From a checkpoint of a small class-conditioned image diffusion model: 64-pixel images, patch size [8, 8].
Rows from block 3 of a small class-conditioned image diffusion model, named by matrix and row number. Rows with one number belong to one neuron. Each number is 128 + 24 x the weight over its row's rms, rounded and kept within 0 to 255. All counts start at 0.
After each neuron's rows are labels from the 100 images, of 14848 (inputs lightly noised), where the neuron reaches its highest value: "responds to" is what is common among them. Only what is clearly more common there than usual is listed. The data: stained colorectal tissue patches (NCT-CRC-HE-100K). In brackets: how many of the 100.
# fc1: MLP up (model.blocks.3.mlp.fc1.weight, 768x256), inputs 128-255
# fc2: MLP down (model.blocks.3.mlp.fc2.weight, 256x768, transposed), outputs 128-255

fc1.712 [101  92 131  95 140 132 149 123 132 122 130 141 129 108 143 120 145 114 135 118 108 153 118 146 100 150 146  86 116 143 164 138 105 131 124 101 167 141 132 140 163 103 118 119 141 137 102  96 151 150 123 123 139  94 153 127 141 141 127 143 129 150  84 124 113 126 141 142 128 112 120  85 162 127  98  82 105 155 142 121 131 117 165 122 100 152 106 111 152 153 164 127 158 124  77 123 104 126 126 151 146 129 134 136 142 115  79 192 199 158 126 162 142 145 154 146 155  96 160 161 121 104 112 124 137 156  96 130]
fc2.712 [125 125  86  79 148 157  95 124 149 137 125  74 107  88 115 120 136 126 119 138 135 129 138 154 115  82 143 163 105  99 133 126 135 168 100  99 154 114 148 123 137 136 146 116 134 136 148 112 141 123 113 119 133 136 157 138 134  67 162 122 125 108 141  90 178 133 129 151 106 148 121  91 101 152 130 118 144 119 109 111 123 119 120  83 147 101 103 114 147 140 141 102 145 109 156 131 132 135 126 116 139 110 123 121 134 176 117 160  94  82 103 125 175 120 148 134 158 130 163 146 123 142 108 152 149 180 132 164]
responds to: tissue: smooth muscle (90)

fc1.624 [ 96 123 109 167 136 145 134 114 102 140  92 150 121 139 138  99 146 136 142  91 131 149 129 152 165 155 161  95 150 147 103 122 108  89 111 106 129  80 130 164 162 120 120 158 102 112 142 107 110 104 125  55 147 107  71  97 175 118 134  83 118 146 138  80 141 129 131 111 104  65  87 130 125 157 126 124 140 110 158 164 131 131 159 127 116 103 147 114 104 160 132 140 123 152 139 147 117 153 150 175 158 114 119 114 160 160 101 141 120 147 134 145 140 120 124 112 137 111 150 149 112 125 121 109 139  77 115 101]
fc2.624 [ 83 134 134  70 130 164 119 139 143 139 107 109 114 136 137 136 121 127 139 178 124 125  93 134 136 108 121  80 125 143 106 139 108 133 162 124 107 136 107  89 105 165 128 151 117 107 124 135 156 164 115 155 109 144 146 105 118  84 157 126 146 127 142  80 159 133 121 118 183 166 103 134 118 195 105 137 128 171 123 121 104 138 168 110 105 143 144 125 124 153 171 135 153 143 128 131 122 108 114  70 109 116 133 119 103 124 111 144 107 138 175 105 105 155 132 138 143 131 141  80 145 129 165 111 153 119 128 151]
responds to: tissue: mucus (31)

fc1.192 [162 131 151 121 145  86 137  95 145 140 145 110 129  75 109 112 112 106  87 131 152 148 130 128 153 138 158 173 117 153 164 110 148 149 112 125 100 144 148 122 116 136 185 110 164 164 128 129 143 122 122 159 114 115 130 153 127 100 160 158  57 135  94 131 109 109 153 155 139 112 114  97 136 131 163 168 153  96 120 104 117 139 112 114 145 147 104 129 160 114 147 114  99 117 122 119 156 115  83  81 120 128 143 159 140 137 136 176 145 127  94  63 137 121 101 109 117 131 110 166 167 114 151  91 154 127  97 130]
fc2.192 [149 132  91 159 125 108 140 189 102 132 109 129 132 121 108 150 103 116 126  93  90 127  92 118 150  83 119 134 154 100 126 131 167 153 140 109 175 114  98 144 138 140  81 150 102  92 114 125 101 152 109 107 161 106 113 133 136  80 152 155 136 137 109 140 128 115 112 113  88 151 108 138 158 135 118  92 120 165 120 112  85  85 114 140 141 141 122 144 132 155  96 113 142 121 135 138 119 137 119 137 138 113 146  98 114 124 120  99 112 118 102 140 120 138 131 156 149 123 113 143 116 119 166 132 137 105 125 114]
responds to: tissue: debris (35)

fc1.640 [111 170 123 150 130  89 108  81 118 131 182  91 114 135 173 154 128 116 123 138  85 118 160 134 146 159 120 124 117 104 103 103  88 129 150  97 155 154 123 165 145  98 142 137 132 120 121 127 102 124 169  88 136 119  67 105 161  95 116 113 167 157 141 114 113 112 130 111 133  94 136 148 105 145 156 105 116  83 143 168 146  87 135 116 123  73 135 133 113 134 133 139  89 128 150 157  88 164 120 113  72  95 140 124 116 178 123 112  90 136 137  89 158 107 111 107 153 169 146 103 137 111 128 137 114 100 124 124]
fc2.640 [107  74 124 101 156 133 111 137 131  98  81 115 150 140 114 176 142 139 143 173 110 117  57 119 161 141 138 123 115 137 133 131 125 131 110 140 117 125 132 107 112 152 120 101 115 125 164 102 109 101 140 126 108 130 131 122 103 102 135 110 118 114 126  82 134 123 125 114 168 146  97 132 111 199 127 143 151 152 127 148 127  81 159 112 150 135 147 111 172 117 140 124 145 123 149 117 140 102 104 125 127 127 107 153  73  84 127 127 150 149  89 117 132 126 136 128 117 153 131  87 107 123 134 107 134 117  94 143]
responds to: tissue: mucus (56)

fc1.248 [122 131 148 116 111 140 144 121 121 110 132 166 110 118 157 120  93 108 144 150 135 175 150 122 135 150 111 127  99 148  93 173 166 148 152 102 137 182  84 113 118 184 124 121  98  89 130 128 136 178  99 170 132 131 125 159 132 107 176  83 124 124  97 131 112 148 137 142 178 125 157 134 156 120 128 141 158 114 142 129 119 138  90 100  92 101 105 132 131 111 143 121 118  79 136 117 119 104  92 138  91 131 125 142 116 118 141  90 149 124 120 149 102  90 126 113 143 101 146 152 147  81 153 112 166 140 144 115]
fc2.248 [135 112 106 118 134 148 134 152 124 132 144  79 128 120 115 129 135 149 107  95 100  84 135 112 139 144 124  93 151 145 170 120 128 151 148 110 146  87 174 134 135  80  77 132 101 165 134 151 128 101 115 126 148 117 148 173  94 116 154  72 126 114 106  84 112 127 139 106 126 146 156 122 121 133 118 116  90 121 123 144 111 112  69 168 112 111 126 132 109 126 109 118 166 105 118 136 125 157  95 121 175 106 134 117 129 135 164 135 144  97 130 149 121 150 110 103 154 145 130  97 141 108 115 118 137 125 121 137]
responds to: tissue: tumour epithelium (44)

fc1.649 [166 111 157 125 131 116 138 104 116 143 145 105 173 108 130 134 166  97 149  96 110 122 110 170 146 118 149 129 126 128 104 151 135  93 165 162  99  84 124  68 120 131  95 105 126 131 112 125  66 110 126 179 139 146 113 105 145 108 119 140 128 109 142 128  75 111  98 123  79 140  80 115  94 133 115 127 142 146 139 143 121 146 126 128 154 109 126 129 106 162 127 119 118 129 123  97 138 109 162 138 158 136 153 101 142 170 113  92 140 156 115 119 110 104 118 123 155 103 126 156 151 153 160 136 120 175 138 152]
fc2.649 [118 103 114 133 132 121 109 174  84  95 122 129  97 155 147 150  96 112 126 125 113 177 185 126 116 128 130 122 143 127 120 162 146 119 146  97 130 137 165 164 115 132 121 137 179  96 127 158 165 147 122 112  99 125  99 126 107 123 128 166  96 192 103 121 118 145 147 136 124 150 141 181 174  89 127 149 120 148 126 130 148 139 118 117 134 159 123 149 124 169 128 137 117 114 126 106 147 122 134 159 187 119 103 134 133 119 140 125 116 121  96 151 118 141  99 157 145 105 153 101  80 146 106 173 132  96 146 170]
responds to: tissue: lymphocytes (91)

fc1.206 [133 121 100 164  99 164 122 147 153  83 150 154 108 171 117 127 148 128 110 105 158 143 108 117 115 153 126  97 122 123 150  89 126 151 122 116 144 150 168 103 103 115 116 113 145 157 130 147 179 140 119 113 104 130 115 142 129 133 133 140 147 109 112  86 148 137 116 135 128 117 169 147 165 151 153 145  95 130 159 124 104 126 131 145 123 156 104 130 155  86 114 125 131 132 123 127 131 113 123 175 103 109 108 183 127 118 154 159 148 127 141 109 174 141 106 132 182 156 171 111 139 138 135 130  60 114 148 155]
fc2.206 [124 111 123 122 122 141 114 145 162 172 136  98 154 110 152 116 140 124 152  73 121 181 132 118 132 128  90 185 161 131 100 122  85 150 109 145 155 106 142 144 112 124 102 118 124 166 113 129 139 176 108 113 101 144  80 126 119 128 120 113 133 114 133 149 121 111 140 119 152 134 137 161 102 147 152 140 122 132 135  94 143 127 103 146 163 106 124  75 121 188 149 121 143 110 125 136 129 105 129 131 163 122 146 136 126 127  96 122 102 127  97 125 117  85 133 149  81 115 162 114 132 144 136  85 167 159 120 180]
responds to: tissue: lymphocytes (89)

fc1.352 [141  41 114 137 168 162  96 154 131 134 157 144 153 156 115 132 109 150 105 126 131 118 143 167 105 137 106 158 123 125 136 139 126 131  92 148 108 132 158 111 126 113 147 144 126 143  97 151 150 133  98 103 153 115 140 135 110 152 118 134 124 121 104  94 135 139 111  97 114 131 119  99 175 127 124 125 130 117 113 102 114  98 134  90 149 156 102 140 127 116 150 103  84 112  55 146 165 182 145 111 173 128  89 196 170 132 104 102 161 134 149 124 142 144 129 112 177 121 133 120 160 153 123 134 107 132 215 132]
fc2.352 [114  81 143 127 175 108 163 189 134 123 105 115  97 147 159 153 171 119 136 134 143 149 153  71 112 169 142 104 158 150 119 131 102 150 140  84 109 182 137 126 151 121 122 143 119 166 101 148 134 103 158 144 108 106  89 113 168 119  90  79 173 121 157 126 125 119 164 111 153 122 159 154 101 149 144 102 141 134 128 118 136 136 141 127 126 161 138  99 127 134 114 116 140 103 212 119 117 170 129 144 126 116 127 127 144 161 120 123 161 129 158 179 132 183 144 130 108 103 119 150 126  86 166  95 164 102 139 170]
responds to: tissue: smooth muscle (37); tissue: debris (29)

fc1.254 [131 100 105 127 103 129  62 143 144 152  73 127 148 163 134 148 161 123 150 135 125 154 129  96  84 150 119 128 133  93 151 146 140 139 102 110 118 147 168 140 135 164  92 112 144 150 157 140 117 103 153 102  98 136 108 107 131 152  93  91  76 106 115 179  91 121  96 100  85 124 120 167 121 102 117 165 165 138 143  97 119 115 122 120 148 137 134 153 152 174 114 144 136 154 139 142 155 145 147 136 106 101 140 170 102 121 136 141 134 125 163 146 124 114 136  79 136  62 153 104 143 131 125 136 138 127 126 122]
fc2.254 [149 125 132 119 110 131 126 108 135 115 149 128 120 105 107 134 141 147 100 107 141 134 112  73  83 122 146 149 135 105 101 137 154 103 114 137 105 144 146 108 128 112 140  96 126 122 172 152 140 133 120 121 122 113 100 119 128 136  92  93 173 115 126 180  85 117 124 154 178 134 124 106 112 130 136  99 133  92 119  74 148 153 129 107 179 120  84 118 171 163 123 175 114 145  98 103 136  80 152 148 119 110 107 123 139 111 173 114 132 145 106 158 160 105 160 137 145 207 147 128 148 160 154 140 130 165  99 133]
responds to: tissue: tumour epithelium (48)

fc1.636 [106 127 122 121 160 142 139 169 137 120 208 123 102 133 132 156 146 112 111 120 131  76 139 106 154 106 131 108 133 137 146 136 141 149 120 115 135 128  82 117  82 122 109 178 121 117 113 104  83  89 129 115 109 149  99 105 132 150 140 107 124 175 167 145 116 123 124 132 131 132 172  98 109 117 115 131 130 116 133  93 151 118 126 110 136 112 109 106 128 145 154 138 164 143 132  87 126 124 133 135 149 121 104 115 154 124 127 180 124 107  97 142 118 121 165 168 109 139 127 156 109 121 115 129 131 116 110 127]
fc2.636 [155 105 114 162 141 126 175 129 163 123  98 139 129 169 130 134 123 119  86 122 142  81  97 169  72  91  97 190 158 120 116 145 130 135 149 143 125 119  98 127 132 128 114  85 114 115 132 161  81 105 106 127 115  85  95 160 115 114 115 142 108  81 102 136 143 134 144 130 167 160 122 141 195 151 105  78 148 125  96 146 141 144 133  94 122 127 141 105 114  84  85 144 132  95 126  98 127 125 130 126 126 177 160 134 169 146 116 129  99 137 161 139 131 145 123 126 153 117 124 173  93 102 145 123  89 125 127 123]
responds to: tissue: lymphocytes (85)

fc1.572 [134 127  98 112  82  62 141 110 101 109 125 148 118 156 153 123 137 160  97  94 110 165 130  72 162 131 130 116 130 133 112 115 147 119 110 148  83 136 144 156  78 102 135 108 137 118  99 137 126 116 112  87 106 135 129 147 156 108  87 117 124  91 148 175  96 144 147 145 136 155 145 155 120  99 163 148 134 142  97 131 137 118 137 153 117 157 158 133  94 121 139 143 105 120 131 111 122 142 132 155 143 136 158 113 156 141 122 162 108 142 156 138 114 108 122 135 147  95 141 121 126 154 136 117 110 108 105 133]
fc2.572 [124 132 130 144 110  84 152 151 143 121 156 109 140 129 139 133 112  79 161 135 117 126 144  98 132 113 125 125 151 136 118 142 125 179 138 142 138  67 108  92 150 122 142 129 149 146 125 134 153 139 126 178 132 115 120 117 113 113 132 166 101 109 180 195  77 146 171 126 131 113 156  80 117  99 102  71 156  87 137 130 144 143 172 129 121 168 123 139 115 108 139 108 177 124 137 124 108 121 127 120 110 172 174 128 110 118 124  85 170 130 117 115 114 135 111 132 173 152 143 142 148 168 163 105 142 134 111 150]
responds to: tissue: lymphocytes (78)

fc1.716 [122 132  95 169 113 132 132 119  85 164 170 158 118 152 118 132 154 120 157 125 153 153 152 141 130  89 138 127  94 123 174 161 137 129 123 101  95 146 181 136 126 130 125 111 110 109  93 135 165 174 136 105 130 161 131 130 113 135 101 162 112 109 111  84 124 189 167 147 133 155 115 136 112 141 109 152 106 143 143 150 145 122 148 138 148 125 162 123 115 114 132 120 122 142 127 143 126 150 145 130 162 119  91 148 155 135 105 144 146  70 152 133 137 147 139 118 127 141 133 114 175 123 106 151 136 165 141  87]
fc2.716 [120 136 160 116 113 120 135 159 171 154 109 134 126 149 139 132 118 120 131 140 138 140 118 159 133 148 162  94 144 124 100 178 137  98 135  93 134 128 100 133 136 115  99 112  90 192 136 117 115  93 141 159  97 132 112 107 164 136  77 205 148 103  84 104 107 193 111 109  91 104 114  89 159 132 125 121 152 135 121 155 169 125 156 122 135 107 126 140 104  98 132  88 159 158 118 116 129 100 136 131 133 118 122 128  80 149 146 102 120  71 128 121 150 104 117  85 137 115 190 155  77 137 127 146 128 135 138 161]
responds to: tissue: debris (27)

fc1.357 [105 117 135 118  87 140  86 134 125 101 213  92 141 166 128 133 132 137  97 113 122 176 124 141 104 146 120  69 149 101 131 110 111 104 108 115 138 136 119 133 191 125  85 116 135 136 158 121 169 122 155 145 138  99 192  98 126 123 116 146 121  99 129 150 109 156 126 122 128 123 160  86 145 141 134 138 148 116 114 151  96 139 109 107  99 106 105  84 138 129 117  86 113 118 167 106 155 134 145 134 106 119 159 121  94 120 104 127 165 175 133  93 159 108 128 124 119 108 138 124 121 137 133 150 126 134 130 123]
fc2.357 [130 196 148 136 111 109 123 112 118 125 107 112 136 122 125 136 122 160  98 144 163 141  92 125 126 134  81 125 109 132 124 112 135 102  81 124 145 138 150 134 218 111 109 125 117 148 103 152 129 137 108 151 118 111 240 130  88 118 113 107 118 132 123 109 149 106 112 154 164 107 115 122 149 171 115 172 136 136 158  89 131 106 111 133 145 102 164 119  99 135 134 121 105  86  26 119  85 112 146 138 106 134  84 122 104 131 137  88 131 108 151 113 147 130 139 155 134 142 135 152 120 109  99 124  92 108 105 117]
responds to: tissue: smooth muscle (33)

fc1.654 [136 160 127 116 101 138 150 123 142 149 166 144 131 160 114 120 107 117 116 143 105 135 131 108 124 131 136 118 110  99 137 115  93 131 141 146 128 149 173 123 203 110 131 107 132 149 164 120 124 135 133 172 121 112  90  93 103 144  93 149 116 127 141  99 132 168 151 150 183 112 132 180 156 117 167 154  91 163 108 140 186 110 164 100 133 101  82 141 127 149 188 112 110 125 149 121  85 140 108 113  69 157 110 143  89 130 148 129  93  98 112 112 131 134 150 119 131 152 119 115 126 115 127 123 109 133 160  97]
fc2.654 [113  69 101 137 104 110 104 134 155 133 115 160  99 130 113 133 104 130 138 163 122 147 138 114 177 111 188 137 137 104 106 167 152 130 138 105 103 121 149  82 156 112 181 162 109 165 127 127 148 100 122 148 108 114 165 175 127 104 141 116 143 146 141 156 141 126 122 125 162 113 130 140 119 142 158 123 128 185 135 123  82 141 104 133 150 114 135 137 151 151 122 133 132 137  94 122 135 129 108 131 131 141 115 179 115 133 149 142 183 127  99 130 155 191 151  98 130 127 113 126 130 165 162 115 145 145 124 135]
responds to: tissue: smooth muscle (42)

fc1.628 [153 140 121 123 117 125 116  98 110 136 163 116  98 144 131  75 120 151 120  75 111 135 113 124 144 134 137 128 144 149  90 156 128 137 127  99 156 140 107  94 121 167 145 174 154 134 143 147 129 125  98 143 188 106 133 153 140 124 122  84  92 100 100 116  75 151  98 121 138 164 121 127 124 190 113 102 106 157 114  95 158 143 162  82 120 127 107 116 152 106 124  92 109 154 159 128 119 150  98 101 138 124 104 122 148 117 138 104 101 118 109 118 100 103 112 119 148 108 125 152 110  97 106 121 151 131  97 128]
fc2.628 [124 124  99 135 173 152 118 147 159 122 106 135 136 120 125 117 175 130  97 123 105 129 115  98 107 145 132 105 116 128 138 128  92 132 112 113 127  95 138 140 127  97 127 159 134  72 131 150 160 205 116 150  96 117 131 154 140 117 101  91 134 121 117 128 121 141 128 124 144 130 155 133 141  98  81 113 139 125 139 105 130 127 123 138 110 152 129 174 143 108  81 152 148 127 126 110 135 146 117 120  99 104 140 153 131 161 121 138 132 128 129 129 132 157  99 126 126 121 131  67 149 147 117 133 120 126 136 134]
responds to: tissue: tumour epithelium (44)

fc1.384 [148  61 149 118 118  93 155 159 144 135 137 114 117 124  97 121  98 105 144 109 126 143 139 106 123 124 129  99 112 140 117  98 154 153 196 136 154 112 156 102 204  82 125 117 101 130 133 143 105  97 105 182 107 135 159 132 112 121 115 113  95  94 150 135 122 134 112 147 118 115 113 120 132 128  78 103  91 175 138 117 126 136 152 131 106 143 128 163 117 172 143 137 117 105 202 133 150 115  70 149 102 132 170 135 138 120 132 121 110 149 157 142 133 123 119 149 121 137 134 143 115  94 107 202 153 163 149 117]
fc2.384 [101  91 154 112 142 111 111  99 122  87 150 134 159 138  76 150 134 154 144 160 113 133 124 148 164 149 123 121  95 141 140  92 147 139 102 125 148 156 140 119 154 105 154 121 136 127 164  72 112 121 137 140 135 105 236 124 109 149  83 106 141 124 106 130 138 129  96 134 127 118 116 136 128 107 108 102  92 113 150 154 115 118  92 150 162  92 114 138 127 142 153 143 111 152  46 133 139 114 167 133 127  99 128 167 119 141 127 109 121 142 134 138 180  97 131 104 136 126 149 113 127 150 119 116 116  89 132 113]
responds to: tissue: smooth muscle (95)

fc1.567 [140 142 167 114 161 156 129 121 118 113 162 104 138 112 107 105 131 136  94 138  93 100 130  89 162 117 106 127  78  88 125 156 100 162 139 125 133 109 158 142 106 106 100 116  93 112 165 140 128 120 112 190 125 108 120  92  94 145 129 134 160  88 130 124 111 170  99 154 169 180 169 164 130 135 169 158 135  91 122 115 112 143 104  90 152 110  98 148 112 131  82 100 134 119 152 122 109 154 162 165 139 140 119 120  91 164 139 110 143 167 120 113 125 118 117 119 105 156  93  99 121 119 160 133 122 123 172 150]
fc2.567 [130 130  83 130 107 149 143 145 122 103 105 122 132 141 148 101 141 146 158 124 163 145 114 106 142 163 137 110 177 190 120 124 137 107  95 107 134 130 131 117 135 169 152 141  90 132 114 141 151 136 114  53 122  92 107 114 140 142 129  97 123 102 130 150 121 148 134  83 134  60 150 134 126 142 145 112  94 173 129 122 125 113  52 177 148  96 134 116 113 156  95 118 129 121 111 132 151 117 155  91 125 127 173 146 154 170 111  84 135 139 128 132 109 119 166 115 108 107 123 145 158 129 147 157 103 158 162 116]
responds to: tissue: mucus (28)

fc1.606 [103 127 113 127 124 151 134 172 149 135  91 135 109  98 123 128 174 143  95 101 121 135  97 173 112 122 138  81 123 108 167 104 146 134 117 135 115 108 144 175 121 150  88 128  88 160 133 106 137 132 135  97 107 113 105 110 129  90 109 149 113 138 138 128 137 131 161 141 119 112 138 101 104 143 115 111 125 107 116 112 135 170 137 147 150  97 120 137 171 133 148 124  82 142 100  91 132 139 105 167 140 165 115 133 144 136 112 166 128 118 132 164 146 115 113 136 116 127 154 139 167 140 131  96 156 118 134 100]
fc2.606 [ 89 137 132 130 159 156 135  77 153 158 138 113 109 173 126 132 139  96 171 127 140 106 110 139 108 130 123  92 125 165 123  97 118 153 100 119 166 160 134 111 127 136 144 144 101 106 140 103 109 106 128 187 145 135 131 142 162  88 148 151 131 150 179 135 159 140 102 107  91 161 122 153 174 104 138 146  97 143 116 121 129 122 137 123 142 108 123 118 136 128 128 105 145 151 134 132 126 136 110  91 101 152 139 105 110 173 103 104 137 118 153 104 112 132 119 149 135 138 100 162  99 124 122 127 139  99 150 143]
responds to: tissue: normal colon mucosa (29)

fc1.425 [143 129 132 192 121 145  71 137 137 146 146 122 147 149 143 134 153 120 119 132 124 110 126 132  80 123  83 128 168 128 114 141 107  94 142 134 105 150  97 142 102 120 146 130 118 150  96 144 124  94 120 102 165 161 101 144 130 105 126 166  96  74 139 125 139 103 112 121 131 149 162 160 128 123 122 144 119 148 137  96 128 102 126 140 181  90 165 108 130  62 135 124  52 156 128 136 154 143 140 101 143 138 119 126 112 151  94 107 176 112  99 125 155 148 149 140 127 146 100 127 129 124 137 100 129  95 153 111]
fc2.425 [117 145 101  73 152 108 101 142 138 124  91 106 145 122 155 136 164 138 143 127 147 119 120 163 106 123 157 110 104 125 138 110  96 132  79 101 130 132 161 115 151 140 141 112  97  86 117 148 119 114 153 146  77 143 100 141 139 115 133 104 146  93 117 131 151 101 109  99 186 115 149  94  84 114 119  80 108 123 153 133 143 112 130 131 161  87 165 149 132 132 119 109 143 111 112 102 113 140 178 154 112 110 150 190 132 176 102 140 146 109 150 140 150 118 121 146 137 136 169 123 116 159 144 132 149 143  86 124]
responds to: tissue: mucus (40); tissue: lymphocytes (33)

fc1.70 [128 100 136 147 140 112 110  98 103  92 120 129 156 162 110 145 167 136 143 117 174 145 138 137 115 135 134 128 126 150  93 120  82  88 105 132 152 136 141 183 186 114 121 105 126 117 119 136 131 110 130 156 153 154 130 101 123 111 111 113 148 121 156 122  94 123 168 115 112 125 170 107 150 170 135 160 115  82 126 143 123 138 160 160 134  97 119 112 143 118 140 114 122  84 110 147 147 122  98 140 166 101 151 155 111 128 117 114 216 185 157 116 129  99  88 108  90 132 139 123 114 123 121  91 129 164 131 122]
fc2.70 [158 127 136 140 133 132 136 138 109 181 154 132 116 171 118 144  82 138 129 119 161 136 191 117  87 100 192 124 131 140 157 136 109 150 174 105 162 116 131 141 140 134 129 159 145 181  92 112 156 153 144 159 153 145 124 162 120 164 135 122 144 127 155 132 123 118 172 146 105 148 109  82 116 118 135 152 131 115 144 111 136 140 165 117 100 102 111 109 125  98 116 127 129 159 163 139 130 104 115 137 109 144 159 105 132 148 153 138 104 102 115 116 137 151 140  99 142 123 153 122 133 120 112 144 148 111 169 167]
responds to: tissue: smooth muscle (53)

fc1.128 [160 168 121 151 119 121 152 144  84 140 217 128 101 122 132 146  70 126 143 141 149 162  81 145 147 125 154 113 147 149 136 108 144 126 130 147 128 128 105 131  87 109 119 151 129 113 122 120 144 147 132 118 152 103 124 146  96  88 168  85 125 165 122 109 107 122 108 149 120 126 117 126  87 119  78  98 113 151 147 119 146 134 103 125 127 160 152 154 153 121 127 154 147 132 224  94  58 108 105 125 181 104 101 118 164 112 161 109  64 157 115 131 150 140 121 138 116 122 141 111 127 143 133 144 123 124 119 157]
fc2.128 [ 77  96 127 183 142 123 118 147  89  92 135 130 147 132 106 112 127 149 168 141 171 176 157 134 135 137 134 137 138 150 121  98 117 138 163 106 145 160 164 144 117  59  96 123 121 150 111 126 133 111  84 121 143 135 106 124 120 119 118 118 148 123 114 133 134 101  74 151 149 113 107 138  86 176 124 145 132 143 159 146 118 116  99 109 155 151 103 139  91 119 151 116 134 150  87 133 147 110 168 149 149 139 142 146 158 148 146  69 160  98 145 155 137 127 165 129 136  74 132  98 163  94 106 105 119 165 126 104]
responds to: tissue: smooth muscle (51)

fc1.309 [ 90 132 143 155  96 125 132 148 156 142 148 132 103 165 113 133 123 156 187 170 130 126 132 112 177 114 148 140 146 118 129 132  77 130 175  88 129 163 166 137 137 116 101 106 147 116  72 133 134 124 133  86 194 151 122 148 124 140 167 102 131 126  94 157 140 111 113 132 131 115 105 102 141 129  92 150 153 121 168  75 126 144 137 142 134 111 142 136 112 112 110 107 127 116 113 130 141 140 129 142 163 137 105 171 182 172 102 182 151 146 111 131 170 154 110 118 166 127 162 116 102 107 111 112 141 127 158 122]
fc2.309 [ 89 146 131 105 146 102 135 115 120 162  99 146 117 132 131 132 141 120  83 127 143 105 107 111 159 146 140 137 119 140 151 106  87 138 165 136 127 124 116 130 126 131 126 102 143 119 116 135 128 151 150 138  65 129 131 142 154 129 156 104 127 125  83 130 134 131 109  89 123 160 119 137 126 126 193  81 139 158 102 112 139 137 107 114 111 112  92 128 122 149 152 100 141 122 157 124 117 124 133 102 108 165  94 155  55 156 145 125 145 158 111 147 150 117 175 107 180 130 116 143 185 128 142 115 180  99 130  98]
responds to: tissue: debris (27)

fc1.127 [108 136 138 146 133 104 156 169 157 114 153 158  96 145 158 118  99 118 128 159 116 158 164 127 111 124 170  99 107 110  79 126 136 101 112  93 126 148 111 150  91 147  93 116 102 129 146 122 156 132  80 171 125 139 130 142 155 133 132 107  88 130 112  93 103 148 159 104 158 123 143 161 134 138 170 185 150 181 134 104 133 162  95 102 126 108 131 150 124 135  93 104  87 115 143 124 133 120 117 118  93 121 107 142 151 104 102  95 135 106 119 115  84  96 118 142 112 120  95 120 138 119 137  87 161 119 122  74]
fc2.127 [107 133 124 115 139 118 121  74 134 118 129 122 109  99 140 100 120 146 125 104 112 104 141 145 115 135  81 117 144 163 153  91 143 125 146 110 144 124 175 149 142 117 114 109  95 153 139 149 109 134 119  88 134 143 111 126  92 110 113  75 117 137 121 115  83 133 118 176 145 122 124  92 125  66 119  89  91 148 142 112  88 143  70 123 115 127 117 115 116 112 107 120 175 137 125 141 135 103 100 111 169 104 129 108 138 125 134 127 113 111 121  97 144 126 143 150 132 135 169 147  87  94 177  99 123 130 106 124]
responds to: tissue: mucus (29)

fc1.219 [118 147 106 129  50 144 151 129  99 144 182 141 120 112 143  98 139 148 128 119 131 149 150 139 109  65 119 166  87 103 100 127 148 125 109 126 154 139 156  90 115 105 124 111 119 130 143 147 105 143 116  84 109 144 147 147 114 156 128 136 144 140 163 145 104 144 114 121 135 116 177 116 143 139 131 115 115 144 144  86  96 171 105 122 103 110 154 181 181 108 135 120 129 106 113 192 123 155 116 133 135 149 141 130 103 166 133 116 149 172 120 141 133  94 139 136 130 103 155 130 119 129 137 126  78 127 102 129]
fc2.219 [174 162 102 138 105  96 117 125 133 113  94 102 207 152 122 116 150 132 104 129 162  97 152 170 116 163 102 150 155 119 108 116 113 125 133 130 115 148 157 163 137 134 137 141  84 115 150  93 120 133 128 146 158  94  91 125 161 114 109  92 123 136 152 118 115 109 135 111  94 170 166 124  97  73 198 146 120 149 137 116 114 142 119  73  99 141 108  53 139 105 131 116 127 159 126  88 105 108 114 108 158 140 103 128 125 111 100 155 119 168 133 147 118 125 180 137 179 167 140  82 127 164 129 154 125 144 120 134]
responds to: tissue: debris (57)

fc1.287 [126 139 134 120 122  87 114 167 163 108 160 103 154 130 132 150 130 124 150 146 132 153  97 148  94 122 112  87 114 107 106  93  84 117  92 150 137  95 132 108 109 109 140 115 115 102 137 122 146 126 143 168 166 131 154 113 122 116 100 189 107 101 122 140  84 111 106 132 132  78 117 105  76 101 156 183 109 157 125 105  95 131 140 118 154 163 118 113 141 115 116 143 127 106 128  92 143 118 124  97  92 161 152 129 117 124 157 113 177 179 146 123 111  90 133 126  76 111  63  98 122 149 132  85 143 124  98 178]
fc2.287 [130 171 136  74 120 141 138  89  94 146 135 109 144 118 145 123 108 146 122 152 154 184 127 157 121 127 119 143 107 147  66 137 182 147 134 120 143 145 107 150 139 135 139 150 135 140 123 147 178 156 124 149 127 144  69 128 114 135 148 133 151 113 109 115 149 110  97  90 113 115 130 147 153  87 129 112 129 130 104  91 102 137  84 150 114 120 142 136 102 153 105 134 132 117  94 132 141 117 146  90 151 127 140 114 152 119 127 147 106  76 153  83  86 118 141 111 102 149 103 114 116 133 146 147 161 143 131  97]
responds to: tissue: debris (47)